From a checkpoint of a small audio captioner.
Model: encoder arch densenet, encoder norm layernorm, encoder activation silu, encoder depths [3, 3, 9, 3], decoder layers 8, decoder activation gelu.
Training: soap at rate 0.005, 15300 steps.
Data: trained on synthesized solo parts of chorales (CocoChorales), 39062 training examples.
Rows from block 6 of the audio encoder, named by matrix and row number. Rows with one number belong to one channel. Each number is 128 + 32 x the weight over its row's rms, rounded and kept within 0 to 255. All counts start at 0. Numbers have three digits each. After the name is the row's rms in percent of the matrix's.
# conv1: bottleneck pointwise conv (encoder.blocks.8.conv1.weight, 96x64x1x1), inputs 0-63
# conv2: growth 3x3 conv (encoder.blocks.8.conv2.weight, 24x96x3x3, transposed), outputs 0-11, a 3x3 kernel for each
conv1.20 098:127087159109174152147130119121121099081114098134171115157086126142145193131096153071095127151118130213134151101102121190162087112126057163093144177090105108125059149091112114144143088141106154
conv1.21 097:104095119135169126129091094137144092106148141134208167138110118061123126185109126077148110102165124088164094144147168131190098116145100104121068156130073126172179159133095075178139096117152153
conv1.22 091:127151133083130049169130046154163121121155167124144130140127157086091116119116092114180171140137135140104167146142169038167115116105163145101157174136119129090197136165126155141156118109079145
conv1.23 106:149147128084091141151105122142142094143120134131098096102107148080154129132093043121140121067094114119103095134132125142150116106125147143250147115108115106120197124138140090182072194121129101
conv1.24 110:164156164099146118151123115178100194125127097156172126100137099126150118084160110069116177144095152111112203115125180067195112102103070142046128100121120124129145088143115099100137097145136123
conv1.25 102:072110120127141172138072133140095089134143089145154089128090126098132121097148100182180076103101115127142099150147126155099133163137127158066104042159168136141158115076109134153152138086215129
conv1.26 110:125160129164123134120094172091130116182097094131127103091106095047097132122112092210129122154123121092102112049113147117112104152129101108118105134100165086079124077135142144045090085100136109
conv1.27 078:072136125086172139108148116166164098136206087152080131141119082183167086126103130131216139096139137170135165109167086088138118068089107124135130156157112126143165059152141146122122152130120148
conv1.28 099:103130088132149117169120123112080122175082149083146087142083146136092111121145201168108136136174164105138096135098099118111147138158133052086109097066179123114120114119130179104164124117172047
conv1.29 087:153094095185108102106144157154087132116118166144113083152134159085096159149104141127163143124150177112098110180168177085187171133132121176156115145154133093122125171154130112113199192189108174
conv1.30 096:107104108211090077167132116116066092137071138118150138130189132155145155090107114145155148095097136163091108122134176125153120180091127088108178113090116174183124076126169146139090148124168162
conv1.31 081:163089156122114139047170153097198115173172168124145108084160140133125137198100108134160148163138141125142116106122099133143150124162159119136054201099140151162155144161093056123091138121133128
conv1.32 103:143113019104142102141089146122115092155112124123124178138065151137172121114159111113095104108130146141099119110136136123113155146208072162139169148106121096121102099127175155152051104097173084
conv1.33 095:089104152170139150113131123127111165123092099094098163206146185165144132096120151067168137125081127107186093146136125102134133105105105170162143196159101147079167063109116089104144088085117105
conv1.34 094:152103110122145204154108106143097073108122119087142145055117121182102128160124107145178059078134094097105140137062125124181145169108115106151128049142106145085165166113119133142123114163093129
conv1.35 080:076111101135122122167119110111089153172148099115171164149093130115135141141134218124141115129180060146203163108109141132140096080109153128086116080111154141135113107126184176147045152132152110
conv1.36 099:072154191115132152161110197182106071107162093135138148190127136076112111139138103163151078129120118163105092115168104116131133144120180124159121078085153179106107099106138157127126085098120200
conv1.37 094:137112043150189125089114081157142093146106110109208148092127220107150126116135192141109132158150126101185153172130157081147103120099156137111135135143170150181139133136159149093110133135146152
conv1.38 091:140128103121110147121143154097085131098197109134119099209202146147057225148116132133114162148098121130092139128144143117126161095104097130108136101114076086121101099127116089133147171149083071
conv1.39 102:175110164108137098138142111139136155133163154166083093088213055155107120094081080162114104115150136116114152096104108168144100127125137142067167102173126170083174104104091139191117129139101095
conv1.40 089:181116186185151115100168106160115112115132098085110131181179100128127124152122152083129183100188119063057118108173113075151135140124163120141097147147160096078102092130145088165095107142105122
conv1.41 088:126125127147137135097178149130116108088114096134114181172115125089078176140085167148143129168113212140150096174153114108164202144113133138144176080113140142136119146160128117083132191202173149
conv1.42 081:133173135125135073084085138156087124147128123163139142111152139141130129134106171165060073137116101116156034111185102085130104194150173124099089148141164167096124130157117128181123107160184133
conv1.43 098:130134147117113068131150078193125176048143136124121144177112094121104119126143180141099122116093117102103155119106146102128153080155163128090115158098150114109214171161098107141176121152163052
conv1.44 101:131131125113135070106133129112101114106119138107123108122183143117125099038135168110123118126144132139180131094110110145105099138101191130104123104099082064094233114129104084093116055134076149
conv1.45 139:236159121124137155103087116088099115096117157110115122128255156084105110092184091109102142124192130135130107122119115126134129152092148121120128103096128131132145122117109122111141070109095084
conv1.46 094:141178127179145075167179112159115154148132065166146154156108132141164068153095130080092172139102135095122139128114147104219133080125110148090151102135138102147126172198158135159109124166154159
conv1.47 101:152103178116109164133151117091169155210146155132144092129138117137130104154099161138114203162077144160176123129182130172137127160110122117086110115103162124096134172163114068068127154139162054
conv1.48 104:148109104126080105089137122141148089097157159077179109085198148192103135122103093174147110080156106094137103163164154104184129167123127096115127123081155172081187128152148146128095162074108125
conv1.49 084:124098087140161161122159167128091137098115152148139121177160124101057149137134137140131061178111160141177156113109105122116108122130187039114133077147162156126110195100129079062135128102092129
conv1.50 113:110201130177142158162128154118124119161142097123178192113099178148114115112143138126087082129079078155140103115118148178122114134151099142141202163070164172195118116165141077162113136096120112
conv1.51 091:112133112106128112155100150158114095069140114147166142203096114131132172203171139123134211135136171103125066172125095146192136095057166168160152106135141103140158154123137167148101136119124108
conv1.52 099:165108173160161067133078139136138136097106090145117118109172084128100133147108048126119081088167181168148142061130115129159098189136141176119166139106084136125136163104107143156053141108140108
conv1.53 112:112130141145182117104160122145088042129152116138162169134150144135070165126088106152090202142146157188153112169128184161090112126087190164098136114102117143169169131117062164134118134126126131
conv1.54 114:111115085120134101099154134140050170146088138139200112127162138149186106067112101153165118163099141160142170119139137115091104055149077086102081131121139130116107127160098080167085110160078124
conv1.55 106:084144147113152102120055147070171088102145138101085150165148127112116102092071105084081127121108097096105108072066144120117092124115133138125125055109142107109132118133165132125184149213092131
conv1.56 107:098112129144110150158156079137105148138141118131123115146166143094105196100108146111113133198096125078145081084117144086152101067145121191149134197101094145158167101094064081157086115097164122
conv1.57 122:169143150139151137125122126166126072143125062074087088129121112106145142101163117191109208055145091141160104106121118143094172113141160173180173156091111102092150146112134160147133158069129100
conv1.58 092:102085103109173107131173118200095119130108064118213129098137125187151130129146161131125150110153105144121087134066075082140077104097149143098064139200136135091132150111127156148155143149124117
conv1.59 096:066139184138116159126120146109126120118097122116157100102148166086159110161061161132162090125133135138134100130128100157145117161151152164089057057113160078113170057132116127180140096188174126
conv1.60 138:093155144146158125148170113107110197101102119154121155153119132122136073018165117071106114083126100152074146090125127119079116101089107087109124153165186156116161118140106165177125093126093122
conv1.61 103:131089192080096171105150162161138127076119088120103106132142085175108229142123156148101108105154111115136104097104155107151076125147127115103127175183090136131154154134147143184135151148054103
conv1.62 100:084123139184112143228103118108187118103097125119183154162112077111120148148121090127108118110114225148123095118085111155152113104139143184108165132136133115170134145169105159107108156082109173
conv1.63 100:134057125125138146112114091074107165129139099084118154087147125132141180095071182132139142132088105088176094187128154111093128118113176152151124080132143111084163153167113135199152093176135073
conv1.64 098:068123160128102135065078118128150076193121119071128080112115168099110113148148067096108200132157146143132110129116159103164124085151144141155125118186162116121058097080123137110160106140175123
conv1.65 094:117142176122100126171121124136115187150083120122114155096125150131169137096124159090146101144082086166217108125140120109148157108141133081102152103107135150135060109194159102106159032116094156
conv1.66 094:108140109166111144102025050124106106103119111136156124112106100120100129093120146159120093140113161171158104152114161118133050120107167150168160106140139117139112173184128098192119146155136204
conv1.67 096:089099102165149110198121101150096113124130098171108060139121181105124079171109117154175156124059124147102060113171096084113137118151129156121104160172147087144155105148147164188109092139159106
conv1.68 090:107099110156144098156139123188094135082135070124089139146149084190104099130135214113098181146178131113208171130192139111132144079080115118106166156104137138097135125151107159164135114156127123
conv1.69 137:164116143092110131111111121080122092138159133110115174192135131130112127079188081105124162114108150076088186157103139142113081115110133120101075127226107087109186127120170128127110092131098183
conv1.70 096:143161165146135086178143144097139081168091087066122092071113168165227080149134124134163122124109107104106100106113138123180125146132140123109064192117103114134184114177129111156151108148135125
conv1.71 107:190167126125164090157071116108164135136132093099126164111179128141179100158092110205066170104180146087127124122165158163110111083106062125184136131105090095151119143112154146151118121105166142
conv1.72 082:129103120100216185125119177129077094152082122137111135092134131136062162149128170106102078108074131128086138134102097150125133131070151136090105181127135171212112156110129122163123134160105086
conv1.73 107:074131104124100133150090062117109124093118187143135091166140148129115116121169119119058131099110129119139152079113153154099156140209088093126150198130073120144090136115086154084129094168068152
conv1.74 092:110134134168125146101122134107167135109113136143151095190157094129152126152148139134118255089078077146095144143128081135117094117084186112099148190115101072126116168148096107145136166128165131
conv1.75 099:072165040172077132160095110130119092088157105144116120147156143147074106140128132183117123160191106174100091166128119104119121110092174153159119098139176201128084131153139160157120137115116081
conv1.76 086:140116130174119085131140154121101167115082186114106175197134103114126121150121083112163118119162110084152099122209143094116186128149129061152106156177130119129099091170086126184131084152081147
conv1.77 088:119129134095200090086136154161125115081169145113130115180119132175113133192178105117138089088108130170137141167152198165132187055084109132143151172156113095084131096113137136093142168123139109
conv1.78 108:101134131115105124115145131128104131174177161097184113149103130129115127110163105084133142113108096087129192112095100199075072068169075119115109118182101088161181159131158087135125074113082140
conv1.79 111:118118124122058145158115169184077179148130088108161209088143117107112181119112117106155140143072175149173135141154136116124125084162097086098116083124115162093093147098154129166116104145130200
conv1.80 080:111150079082147168130106126101148135133102086161200215126094136103124151085124116154126097113143081155045126092146153095122117147093153159152160142080167147195140153082127107125074145134141137
conv1.81 092:200158111078097112158084112060119124184184165164173191109195193147157138102156154141096116151112150125125116113132091102126105110173139151112130138116128175099130171081093148141161145113109112
conv1.82 109:093202131135119161214150146123079163129114128130090155150123122143153058103106146078175083147177141183146129120145154139170173153105099089157132102149170149147110127147179166104132151144077099
conv1.83 109:179139133073153103075119150170134138079153099114101074183170114095119084126095135189171141110101082158116180106132130183131117116103123135114185140109102131106186126121131073061122102138163161
conv1.84 110:185127111137152208173121107170109102115149147130147118064099183098137139147205122164133161130134115138160062104139113195141131133161144141134093153133145056112159182123152109149160161129104083
conv1.85 087:176128146164120080187114120125117183107105131172055139138147096142156067099091146164118160200108122106157090109117116121158084117118117092139160093187111145145075116116172137105147174146064136
conv1.86 087:146102160139084130159108121118169157083092155141187163123092143111090147173146113117150097063112089109073186162116148064187103099123125113128134157143147159155134194164145153131071115100078116
conv1.87 104:093097147162083106150146167137144100083095147082082150130194164080114109116081148067116142132171120149166116075195171102098105069152171111097135148163122091093112100125155135147130100113078132
conv1.88 092:149100135084100115140147141174111107159159146149128151133143055152095142156195103178136125114148148078116053068227120156132118104097114111117127172039149125143147139116125144130107144154115112
conv1.89 094:112118134126128133146158088073093066124157101088132123105088150206098077138158159179090101125148134104146072161108159165152134106124109106136109068124113162115153176120085177167194141075135137
conv1.90 080:111111072087113051138092152083088129127137141126087137162106144151079107138109203148123183109121125086081130110092079121164101117113148182131111122119134125127150072096158172136209108143081132
conv1.91 089:122141105159055117098135131139097146067115167137106137124103135080060105183101100136179083125107186149148137137143120159202114097132139118156136113106136117097169114184129098180193121174162152
conv1.92 119:116162153091109184143127127107107093095142166137141135133115134129121078167126198104089121142148108196100101110145177158139119071167075101084124092139135198111144081065131122168192117100131155
conv1.93 087:096102032137149123142166185101130088129130154151095127132150151159153089130084083114219111122141149164118100117091146132141196150142149143111106103145149124144137152159180193107190165142117137
conv1.94 096:061132155113162088113142107155074098104108162158164184225079175066154125132117195187165124147098141114118183102100116156159143109133138121088140102149116139154122122118150142090111103111121137
conv2.20 101:147145103088215131150055110178066110099128136090090164096130135125141072127106178068113107221137126153154115087202208143107117191107119106134129093146112141100126156118180155127103110156094140139124104188130151061120148052103183157057174151156172106135146132148120070132127141124093129129121125115123118143126154109140167175
conv2.21 102:125151120153118168165110117136087126095131109110157164188108141125103128127196114084130139170109139150102139144148147093151121095093133108188104146136159129086155125109132120127126135136118163132146127143096081171122133124140084176130090120202078170096113181119130099128196151116122114133162151105102182093147091121128157068
conv2.22 094:104159157170078132120137103130185144143121097232119072149148085122147117119203131089095170117086129108093146120157167143118128127098123086123102146144157131064122152073115151100137126186136142100099117089133072168156097179139117112141104057170126199122150145118159106128219151078087144146116137091122177063170066142141087141
conv2.23 095:148134144143040118158098109153106157106109112139222143105135153157109173098181084096166093130160179079127104137123179105172120104157129084181177077162126114134094089108126095117176122101100131188115132064152144125120137075079212142182160115105164127164088075100162138114125145103144159130110156110136131097108201213121163093
conv2.24 111:158084117163048136149115136113186077147094184080165135144105137090089122203104143141146118135144116117116125139132140142154100137126124063130162063136094101132099126076131068137114137100092100081143137121131091107100090135142144084159165150156138173150143157110070090129144151164125110161155068140110126122122096163128218096
conv2.25 098:084178108092143124174063135099129117102110173123138142107185120136145126141072204196136139110143113129130132121121118133166130135104119153154139115171099092125109078040128139122130186181120160148117079148118139039154156168120136093119128079143151120143149192108100084089106108120133121119134129107126063111109083153164142093
conv2.26 095:146138118123015136109071120168137093111142191106116125121112143124043067130073191163120155136097098135097098157089175155132153156145143120195085167133139084119134122121171069118078086089128168118047105205119060176112136123105121107144136098135187160149151061151109187109099121119101091140158123152131110142098130083148170155
conv2.27 088:146120119105099123110079103119129115130078188126133121107139150197117106162084121147140106059133162092067156099105091182130127167128082089121119051153146085088133066113093111174110143145130100067071123112137112060150206191097150132098132162142144069176146137148159137087135148085133115174160145153072174151130079118154087092
conv2.28 095:146094123128036170133138135075106148142112182124117143118120154120118135083098135131106159183100081178109113123113147077094143151155147088161094157083083083126181121099142093081140143154129174092122132159155104178135168167082087102123157139110084134111094152113113129133094147100121159154151102066119113140161153100071139142
conv2.29 089:110150135160088160113166124072150068126087174190133112108158087100132186118135071080147113131168106081101141130163158122133123103175093087124125105169125106132139167165099097066169123158145134091152132157122141170127132128132131195134116091113097149125113159079131113177103148086158173139143100108053138112088147169121138122
conv2.30 098:169075118081242113100170118116122127105080137199132126099080118131104102103209147172142120081124124110059145116156094130146126109156143151081140150155125057137159090082107123151152209120153153051164114135080081184178117211110131134170144174092114163127144113110098117122161122156131135103114131158109106152139053154173144115
conv2.31 087:144058158108089155134083088117101133098138083130119117102082129139128135163120106135137067103121121168182128144129124166118066102174119189148074113141177162119084185125114136136127155112148122084182112112139129151095100113128114162129078080190070154157138121118150096118123126086171134123113164160114183129119147084116207133
conv2.32 114:222080065158139138089094132104120141122083130140150108106158104166095163157099119085177101154095090067109109162070128150101139124063178162153144172152129188144100069090181157116114099151088158171094146116177114073171128133080101117155084147135131135126072092150099167129135094086109106135183110109107131150147140165117149122
conv2.33 100:160147102118070131167095093119121102141120098117181132107151176109170101100065095148120098167099121152097109161129175127117126129105153100078128131077143184171092154064136142128137086143169138105100158083147118195106122133142119066093116237097129135115116106152111081128133135077115109138138128166134164127149080100077183126
conv2.34 098:208039131117122115118074153083116091103136138169086139125139082162110181135195062171131153200180070124134124162119126148149124080153136217187137172120088114140092172189103140198068113119110142137111097133120104099138144087139125101168153078119171145144135118150134068154099133118159139084126179119098130043156092132120125117
conv2.35 086:100214111173146141111081100150121119131142128098168080112117117161154111109141131104124100170112103059130144085152098107117137180135107191111141180099111057119146064098169164120082107112129134059139109190145153126102117146092123105137106089146093100148155149122131173112137152131125198109127160118058159115142160141076137138
conv2.36 096:140180116116126139149089083214104136169162070141140124152144161150106105132100130201119198092129123181134119146167115158134160087136100151187144165065113161139156136106121092138128136106139136144184066132117111177079114176139124115136115099143108107161152143083147161107102142148166114161112114137107127096088082158120168152
conv2.37 094:121078143169110105128091156128210113136145105089147134160166090136067124127175091147085114125059178125178129126193183133083098145141146124079112163080125091120135128101175128158120215121144084122104150143143128111070077146111155096136159093119098139098117083220172128125156134118133113159205122131188186078096094137183127103
conv2.38 089:152125123152049116135084156050174131084094185117126157105113078142073175133080146048161103141172114120181116175157172140169102137139097078102163057094187164135115105125179125122185091133094124136059150029153137142144117124167137133157133132159155111167103122115178126098140104114172117073121148095082110101145176112151104112
conv2.39 106:169117054192090101165062168105149139177095086129127166124162117121075126180136113123105138111111124113171150117175130151191091084148124153118160095186106171089112142123093049174127096159142079135161137133048117111105105119157165107144140116144136133099184126153109120121137142165111072101153122132159080140082131134114051140
conv2.40 093:135066145167092123104102176092122149139139106192079075127072082135101133175104159055128133141118123121142145177049158072144122138136136027099147169176118109147143143184099152104109112132143160078135105126134178168102154073097150107148146098118120133106182088121166107147100103138150101113126120144152089146131130106136090154
conv2.41 084:188077198102122159167076101162130127137108159109174092127124163086145133129168038143128146088129136118162121146214135120151074120133114146148121154085128125134171118173108122130137111162135092083135126137163169130086142147102080169111154157134124122112174152081102180116058181163128121136089145156128148042150114128137120140
conv2.42 089:113136150132148092150112142170122131135128104133199107151146153073085151124078132117125122099115150101080134126098155130118166142092147149127114149089101078075165136081106088092122133139111148140181136197116104150102053104138130162127183073197079152073160155116124152135125144155141092169121105080141083181104124084104188145
conv2.43 098:108116164114092106126155162157116103130140127139142114153145139095167047086199142171098080135111135148105120098139143102076155123159113038102139062091150223124103150089095092086167133099141176131123126083133116186114061103074099132109091147171110123120101182124106152139147131123074122134121156107165204170144135130108129133
conv2.44 102:176165123136069121083056146104155095101111085104142128172138179156204110078194101130157117187129120120088111187106165115140051155109103124145149096121137170089149158144116149147128114112121147129127179144136166118162121170103145110125123162093145144126131113100082139120082144114181148091107116130159119144157108104135075131
conv2.45 128:147103104120118143154131113108120158092146152146102139132138116179106152150104144066107149087117134102132142187057131146134091158077138127079143096200153070127149241109064127136118144129148095197065113167126113138110143122122105140115127138138081160138103118132132115118168161174163083107129108125157099167114162140098160120
conv2.46 090:157107179153132178096136079114160097132068160169110151122147104160130092128105137107099094204135089083113193092069093182112151135135071090143107163138097140151121125113111084149159154069105111124093126124141125101187106134147161121122166177086128132119135108168103139145221172166096094108156143132131126111132177121122144110
conv2.47 097:206066119118105124104124087105142144167123142087147127165139147103157091142083130092182099157129117197090101136117097117142099150156121133132082135156103142095119085156120173110114102128152122125073151178160108106162119162128153129116139134161157109154120205142109081096084183086175157153164137133093128111118205104135184115
conv2.48 105:196038127086100126138103106137118124100132145201150094131116110129128138106206114121161156144119094117154131115133150100162095093077191121153112207053149154114123126094123127200100201179132149081148071152144154139129111128075091154135186103121147130154090094169108086145144147157161220117091139132068161093157074108130154146
conv2.49 095:153117122139032175133172075087164143147158155148128085066154127157068133102113130109144136112124113209170147194100146077196137115165097157139141097164085161128167111127130114179146075112116091105109145127113081139123131154109185160113109111097088063113124158143109110125017165121136133100140179108111138127104141119145093163
conv2.50 114:120093118117254075090106133169072143138117159097135166149143124125129112122108135132115098115130136106097082130097154110164153086088142136119118114149135161131125122093125142158113183121099156080079126117153116112121072168116117097155112206145123183126117090152091115123108128157156142140112120113184114135112116151110120132
conv2.51 087:121153121118076128087182103093148134119158167113088167081101070095197158124095151188125152088162144052104163159198055110149139151097093095152164141114109121136138116186089137147160096193124144088136130093155124166106154106161112120084111208140105145164125083117122196086133159135108206130080082097129098110123175084127165153
conv2.52 093:104147096117178119053078120093119149109079093164114112132073105146166053108079142082108107123152115134146121157106161177154140079112134151089130144176163169056127107114094118183101120166089106164146032180034130070167139136142145061108167186189167101172136140128123129168214103144129130095118090127136093160173103126067112154
conv2.53 096:169130147044238124159057082182148131116132114095131113137138135086051139181136095095182119113172154134127109169174157115054088124109052110146149180120086108139135128174115139174073115127122136218172084176115145116128099129156148156091149130173157124111133134144105125058123101124175152140128094128100162117147146146172113140
conv2.54 109:159107126147133146138183105105102136152080123114132156089171130155103151078087132189108136082129150154092186120106076128116122131188114095108120117173125058136155116058103137052152112095109183166138086203097114086174156140187083162168180083087097114122091198141093079102077146140142169123137102147122106170104194101134120095
conv2.55 112:118152164076129137149103110215128134136123125101082109143120151139143126167186111114150106093138121120133140143118111126164086129127146131178076114088157121160091136147122118150150156147131137141127080132172138139074127129128173178033091104146157090105096130124162129123092134101116105149058090118115167096145069102118127149
conv2.56 097:132113125094115108157043158117109108150136139129211123142179135150238124154124089136074130144113067074100163147215132115167141097093182180089112091107122255079112174142141102145140158093126172112132131138147138080165152129149100125142082204161112051141171069113131098154129115139131129093105114144138064158106111144124102146
conv2.57 114:132133119143049127148120101168121110141102126140172158139151112122065158158126127165185106098086140073114116156036090119086134072155124129122105144117140157105128115119120092084118117158083137255100126086156150162101162077131125115116108137156154149132128052130138159187153136166129172142108122141136092129094182186131133121
conv2.58 090:105059112195055145083199121115153153077126172082110161129145125151089124081096127084129157199144072105091127139094139162184120119184097069116141122147135089163136102158110082127121165119121161123093075162118130117110098088157175063095123170147134056132212166118095141089109114113171141144117166136143119149107121120104164150
conv2.59 099:146155075106190147126052153188108125111197077094094114145093147097104136185218073208058135134129123146126112091146125129150126152138140135104120156087125080212095086109093144099108155173108111141138108157130141066123130113138100151142142091083144151129133157113129109109112156134135088121104103125129147114128089129099201147
conv2.60 112:104084150115118108155097125218126171148150116124094093112111131136195074078114148154106132163160146169112117094114068151142067125109167169112126127095149109162118115166104132155148140175123142099115121176145104097123109139120196111127128131102122088106138162149115132113126151094124133161130090133155105090152131087111130162
conv2.61 100:127154173126087106089158148113113146142117135096108152133069185136126106139095164143122107068136159118166108217166130128151165132134096137095160154078154105142091142196108117152101110124113175087095099148125152132173052089119190157126089163144133123098192065165128189138089115177144206101098149111169086136115165149112103144
conv2.62 100:157096130096206107111152106135118127188137087124167106081133045150125170110070161139094131150120099137156108076202114145184150103133056087087110129120156180113137183119127127143130155107148112099107080218169147147099162141115128195113047251116161185152126105146148106098117128131140141128142126071133120111134146101091127101
conv2.63 096:117147083137079106141115133101128137099096148114096155172146163176135112119118106176115138106167137087112139171180172144099063168107107137179108129108152110126162081149167164154120113120153125178148137137105110118130152089086119166141163065132087116128101125152099147154150097063145076136188092105072229113147120077103177103
conv2.64 103:070204127166088112073174170143155097114101176120116110089081153113140177126057075115119066124112110102096151119114162077109077113151133172066152179130133120118179061173152144143137106132140099125149102153153166101154108131161120110172130099132112105144089191135174142123092042143154089146094148102087111119106063134163127173
conv2.65 097:137106139139142091126200135202122097092111173144082152126119209081098136109035143172056088152121121094072140164106109172099123132146099098102148103113123039146115154119112148124080077085143115104130218123094104142121129142108079199077130117151169113113102184103091106105146169107121071087113113128163167122137187117097074121
conv2.66 083:093139156063225162111129154148155109143096151176156140156125165165136152141126170146174120119128144064137165134160163138155132091150110163145090065142155156101104134149128058163127105083117186119109098121106132067171133156074104167108104112122113085098125147146124185129140148193093129097182123180144143106117127091110170063
conv2.67 096:153134161116098124130178124139084148166164147118111114091197079072106143170091135174150122125136132104083105073110091136176171148111104078138121108149111125178199140113131137115111124138089077153105119149145113086117129175123140144160150125155114115146121094105157125089202177088115152132151067099063077176137140141094181117
conv2.68 093:127090127163044074072139150126177152111145118145110171082171132180109141098087173105064102131120104164182121105135100147116150149122110095101098087150140130095164083076073172122133094138176113121140127134099167065124114130092076124129153199123125076062182108153131137127105165122128155140126111067165104121176118143142060132
conv2.69 123:113173131113133136107179135095132134110176130079144139120137106072106113091211127119094134101103129107154160126199102133101108148110131140057128139124114082085139106121147173125123118152129123113090147100152138113148110156119120157125161083159129121149094056159125180129158189113146125101110120117123045201136057093130148124
conv2.70 091:144109118096129149109070134176119099087121120116094139103177152120096137114205110182105106143089064096073161122048101099124133137125161099127153191100148090171116136122142138124126161122122137131124099151149107089174102120095171156139120151078146173176100069135143165122159106149115167128124076130204168159148067123130180063
conv2.71 103:132124119134080117107041163129092145144128161135135151096066175159156128103083151119096103100140171150074127107144130155147154148147131172047091155075125124193116169154111138158080133147118077192159130131102104131123105174109140087101147139119154201139120116087122139124109211145118145120100087133171035111127165111124059123
conv2.72 086:114088176090124152135086106145131129144141079148131114157124135089181123150125124079127108115110087215120072162157160170124108124162106077108113132120155096175101163175111067097115079110122172064124125156144126070169161133051181095155192128144138134165111109156130097093073133144204093089099193056189092181145133092119061157
conv2.73 122:191138134137099148117167087081106133109060165181111127089151100130126146111083181128135106156079146130138132110095177115111150087175123068147116088156112222067137190090124128123112082128116124116107161093174122184163158087105101085159086111129093112093125132143114098089098096141099114115098096117135084186128109121129161132
conv2.74 103:090176114192135127075193128130174102144114117078108114102176109135149119127114100069131138121112103169104094132121079108134155148140092084168131053169131117120082091137167111114118100146140141152121153081188136193073107194094159069114157183104085163164166107132189099109202085150154152116070152131097170109128138111152144142
conv2.75 094:163059131118091161101083138112152138129075177162156071121102171145155129146091101114202161086208063071185107109119153119154137145145092100146165071117121103135168098137152110114114106141111082115128141138092179098136117176120128121123105143133159098107137133182136110127086184080160174099125110147134066141109118174131130115
conv2.76 096:111103086188088112125117132106126108116173106101174169138083189158054119160089161148125105093078124125141116084136106108138132119123121149081130144147130126133128163156078133116149128103156145052150086123148110255023109161089069163177099161095082156096068138095151115132114136095153140119115126116152187088105113160138056106
conv2.77 101:107193167090150076128114113059145153122094129131086169148065107140121139113131094123156117093128128114116177118119115161155131130106125085147143049213095212121112102082114150151128151137128114117070133033149091194149206011163199119119151118118143038168067151105116132134119122107152179129163083130144179108120165109145064105
conv2.78 114:110158087203119184091145149123155132133126098047137128122101152106095092099199099087161169131144101146148125114143158165099133110148120136149133085144121130120114103125147183090121091080157129096148168136153137090123115126114172076179104119197127159096136140122161071158150127142124115107093150106104114177114098119181100116
conv2.79 112:134104132154153157110121083230124111138096154124181181087098152103142169156025166155154116093142115063141139142145127138111147102158081138134135148126106095116182133094147186140119138136146137087128115119149151092135155174168099110125061153101144105175143163074138128116103140138114100121144169113067237069148116148155048168
conv2.80 085:155077154132182072124109168161088141148101118132103109139164148157147049116102107137117088142129204135117108154184112142123087129127124156137152125087161065150127129159154062096174152131116190078089047134125130066141091146136186119143175104151158143107145044131130122167131128119144104096156134148201087126129090118095127085
conv2.81 111:204113093124114186126153097060156124119085128089178108097255066145129125128081137104116101118120132192089118182119152123110137123105187064167126132102108195083126160141151106167091099120100098133135172109119142118138094092175143069136056099174168138145071140157126173131169154142106107145088137131109024164124146162157097168
conv2.82 098:118085125133091077168073181095107121164171100098153087125108104111174104080084118074138171115151111084199069068061097117067182145144111149106146148099128144159097113146114141130128082150118110143147124106090171107145163155130125131112139121101187130216152106095090110104135124134112121137159164124188164068179133154146070129
conv2.83 114:082162115125143165138081105107185127172084156117152122124092109143113142104172122105129103075142169156099130164100085109177075127122177133129112072100125225112084098113112161101143140134158041219099202089184125138112129136147110154122161141126144130099117130153119089102135108120160124119072124153059032163084135116145096167
conv2.84 114:102073159141079108120163132122057119110182128129076135146118143149178134104110123111167109129121126197114059160118134116121175148118083160163132153116105138112140079141101106135132179155109129249109127118128118066161139134178108117148133107109084199115160086151127108145127110118162156103158161108125092149090199126185173065
conv2.85 089:121123169129090122084224140103092197189107089159123131143127088088126092148108144144114165130148131056150200078140129114116143153123132170089111123134164110141067142130169172141171063117154098163122193139152152128172097178096197095104122144149179172126119119075107163125159205198135090131176149102153184138107146188200110118
conv2.86 089:108093145190062160085151128160147124156177164128071067119120121173130123103152146101184092140193113052132088123167114126168118125137073131186144147062160170084135104105170068162078091152122135115137119082125128159115061121115112126150119124128109171174112154145103088136183143161111168081109159103132247107147091161120109107
conv2.87 111:084180129150100140117057140126124125118149112163035160116083171166102144140053125176111077133101075099106150082166137102096150098092147172128136118156087144120090188145111145182153160115103055124134101166080157162135107189137091197065082135057107093095143106145088141134073107118129178107175097140137103135133083080138124135
conv2.88 098:117112107160060175132109129130136103105200098144140156122180149194090127104124127102126102077085178190089141172125145140125111081138146113115107124136155178062154148124126107146124137091150132114205121122120105131126116185107092146179126129097147148114201118079094167125070116123170180150100107122097086126111242112134090103
conv2.89 107:094093182109127136142163113136157047144086160150100183112164127149112139118134164183079144146130118179134104131125178112121104123169107132153152129112142103123129111139135101129157125152101103128146069137128152124198149126150110100074174164095143134100155156125142134126097157161137121145088176167091107046145119160095068172
conv2.90 094:067161131179093111096195086085127131152150138161053121139225116097064119151159101070100127111083117117116138133151167116150107142127188088146147090103135061143108149088105120112177129148131103117196168130117140096145137142137141132104112070159100115134133095132125174157162104124137113147068076118179076134101176086131064143
conv2.91 097:074200132098121135194050155163146099124135082141146128168072103114142135098202063107102154115122117117213124084116139098180151096149097119124124090113120132149106127108157140137112049152159109128128135116129111116113102189114067189122137107132146121111089194077135082111126176092099146151070159141066201130150094138123121158
conv2.92 116:065255099127179142123061153139114046154092121168110166112099096139110150092092129082110169152175111169180109151113133122143130103124122063140128107130133138132129138138091187131131079087148122115129119069120186113169117122179104087174126080098100065188138150102163187097103127132072112108070155141162124173116176128140074132
conv2.93 086:140168089137108152172167117096144130097123080196089137147164139145133134126154111078181118098163083164130157128076121149103149179120122131131160111187114143113109135130118138107148119112146125132124095169049122140157127167156109130122086123085109222130092157112129123106106115049123179104142150128135099099168094091136138159
conv2.94 103:148129118123099158146161146189123103183158087110134097124115158162030124135139195149130099118106112116111092106179103150108138142136140123145129107156106150136091082105123161077126136076131135099130144111158172192121132164147123138155100075164096131112163116159055159126124151124161068148107113151064139095138062115147126181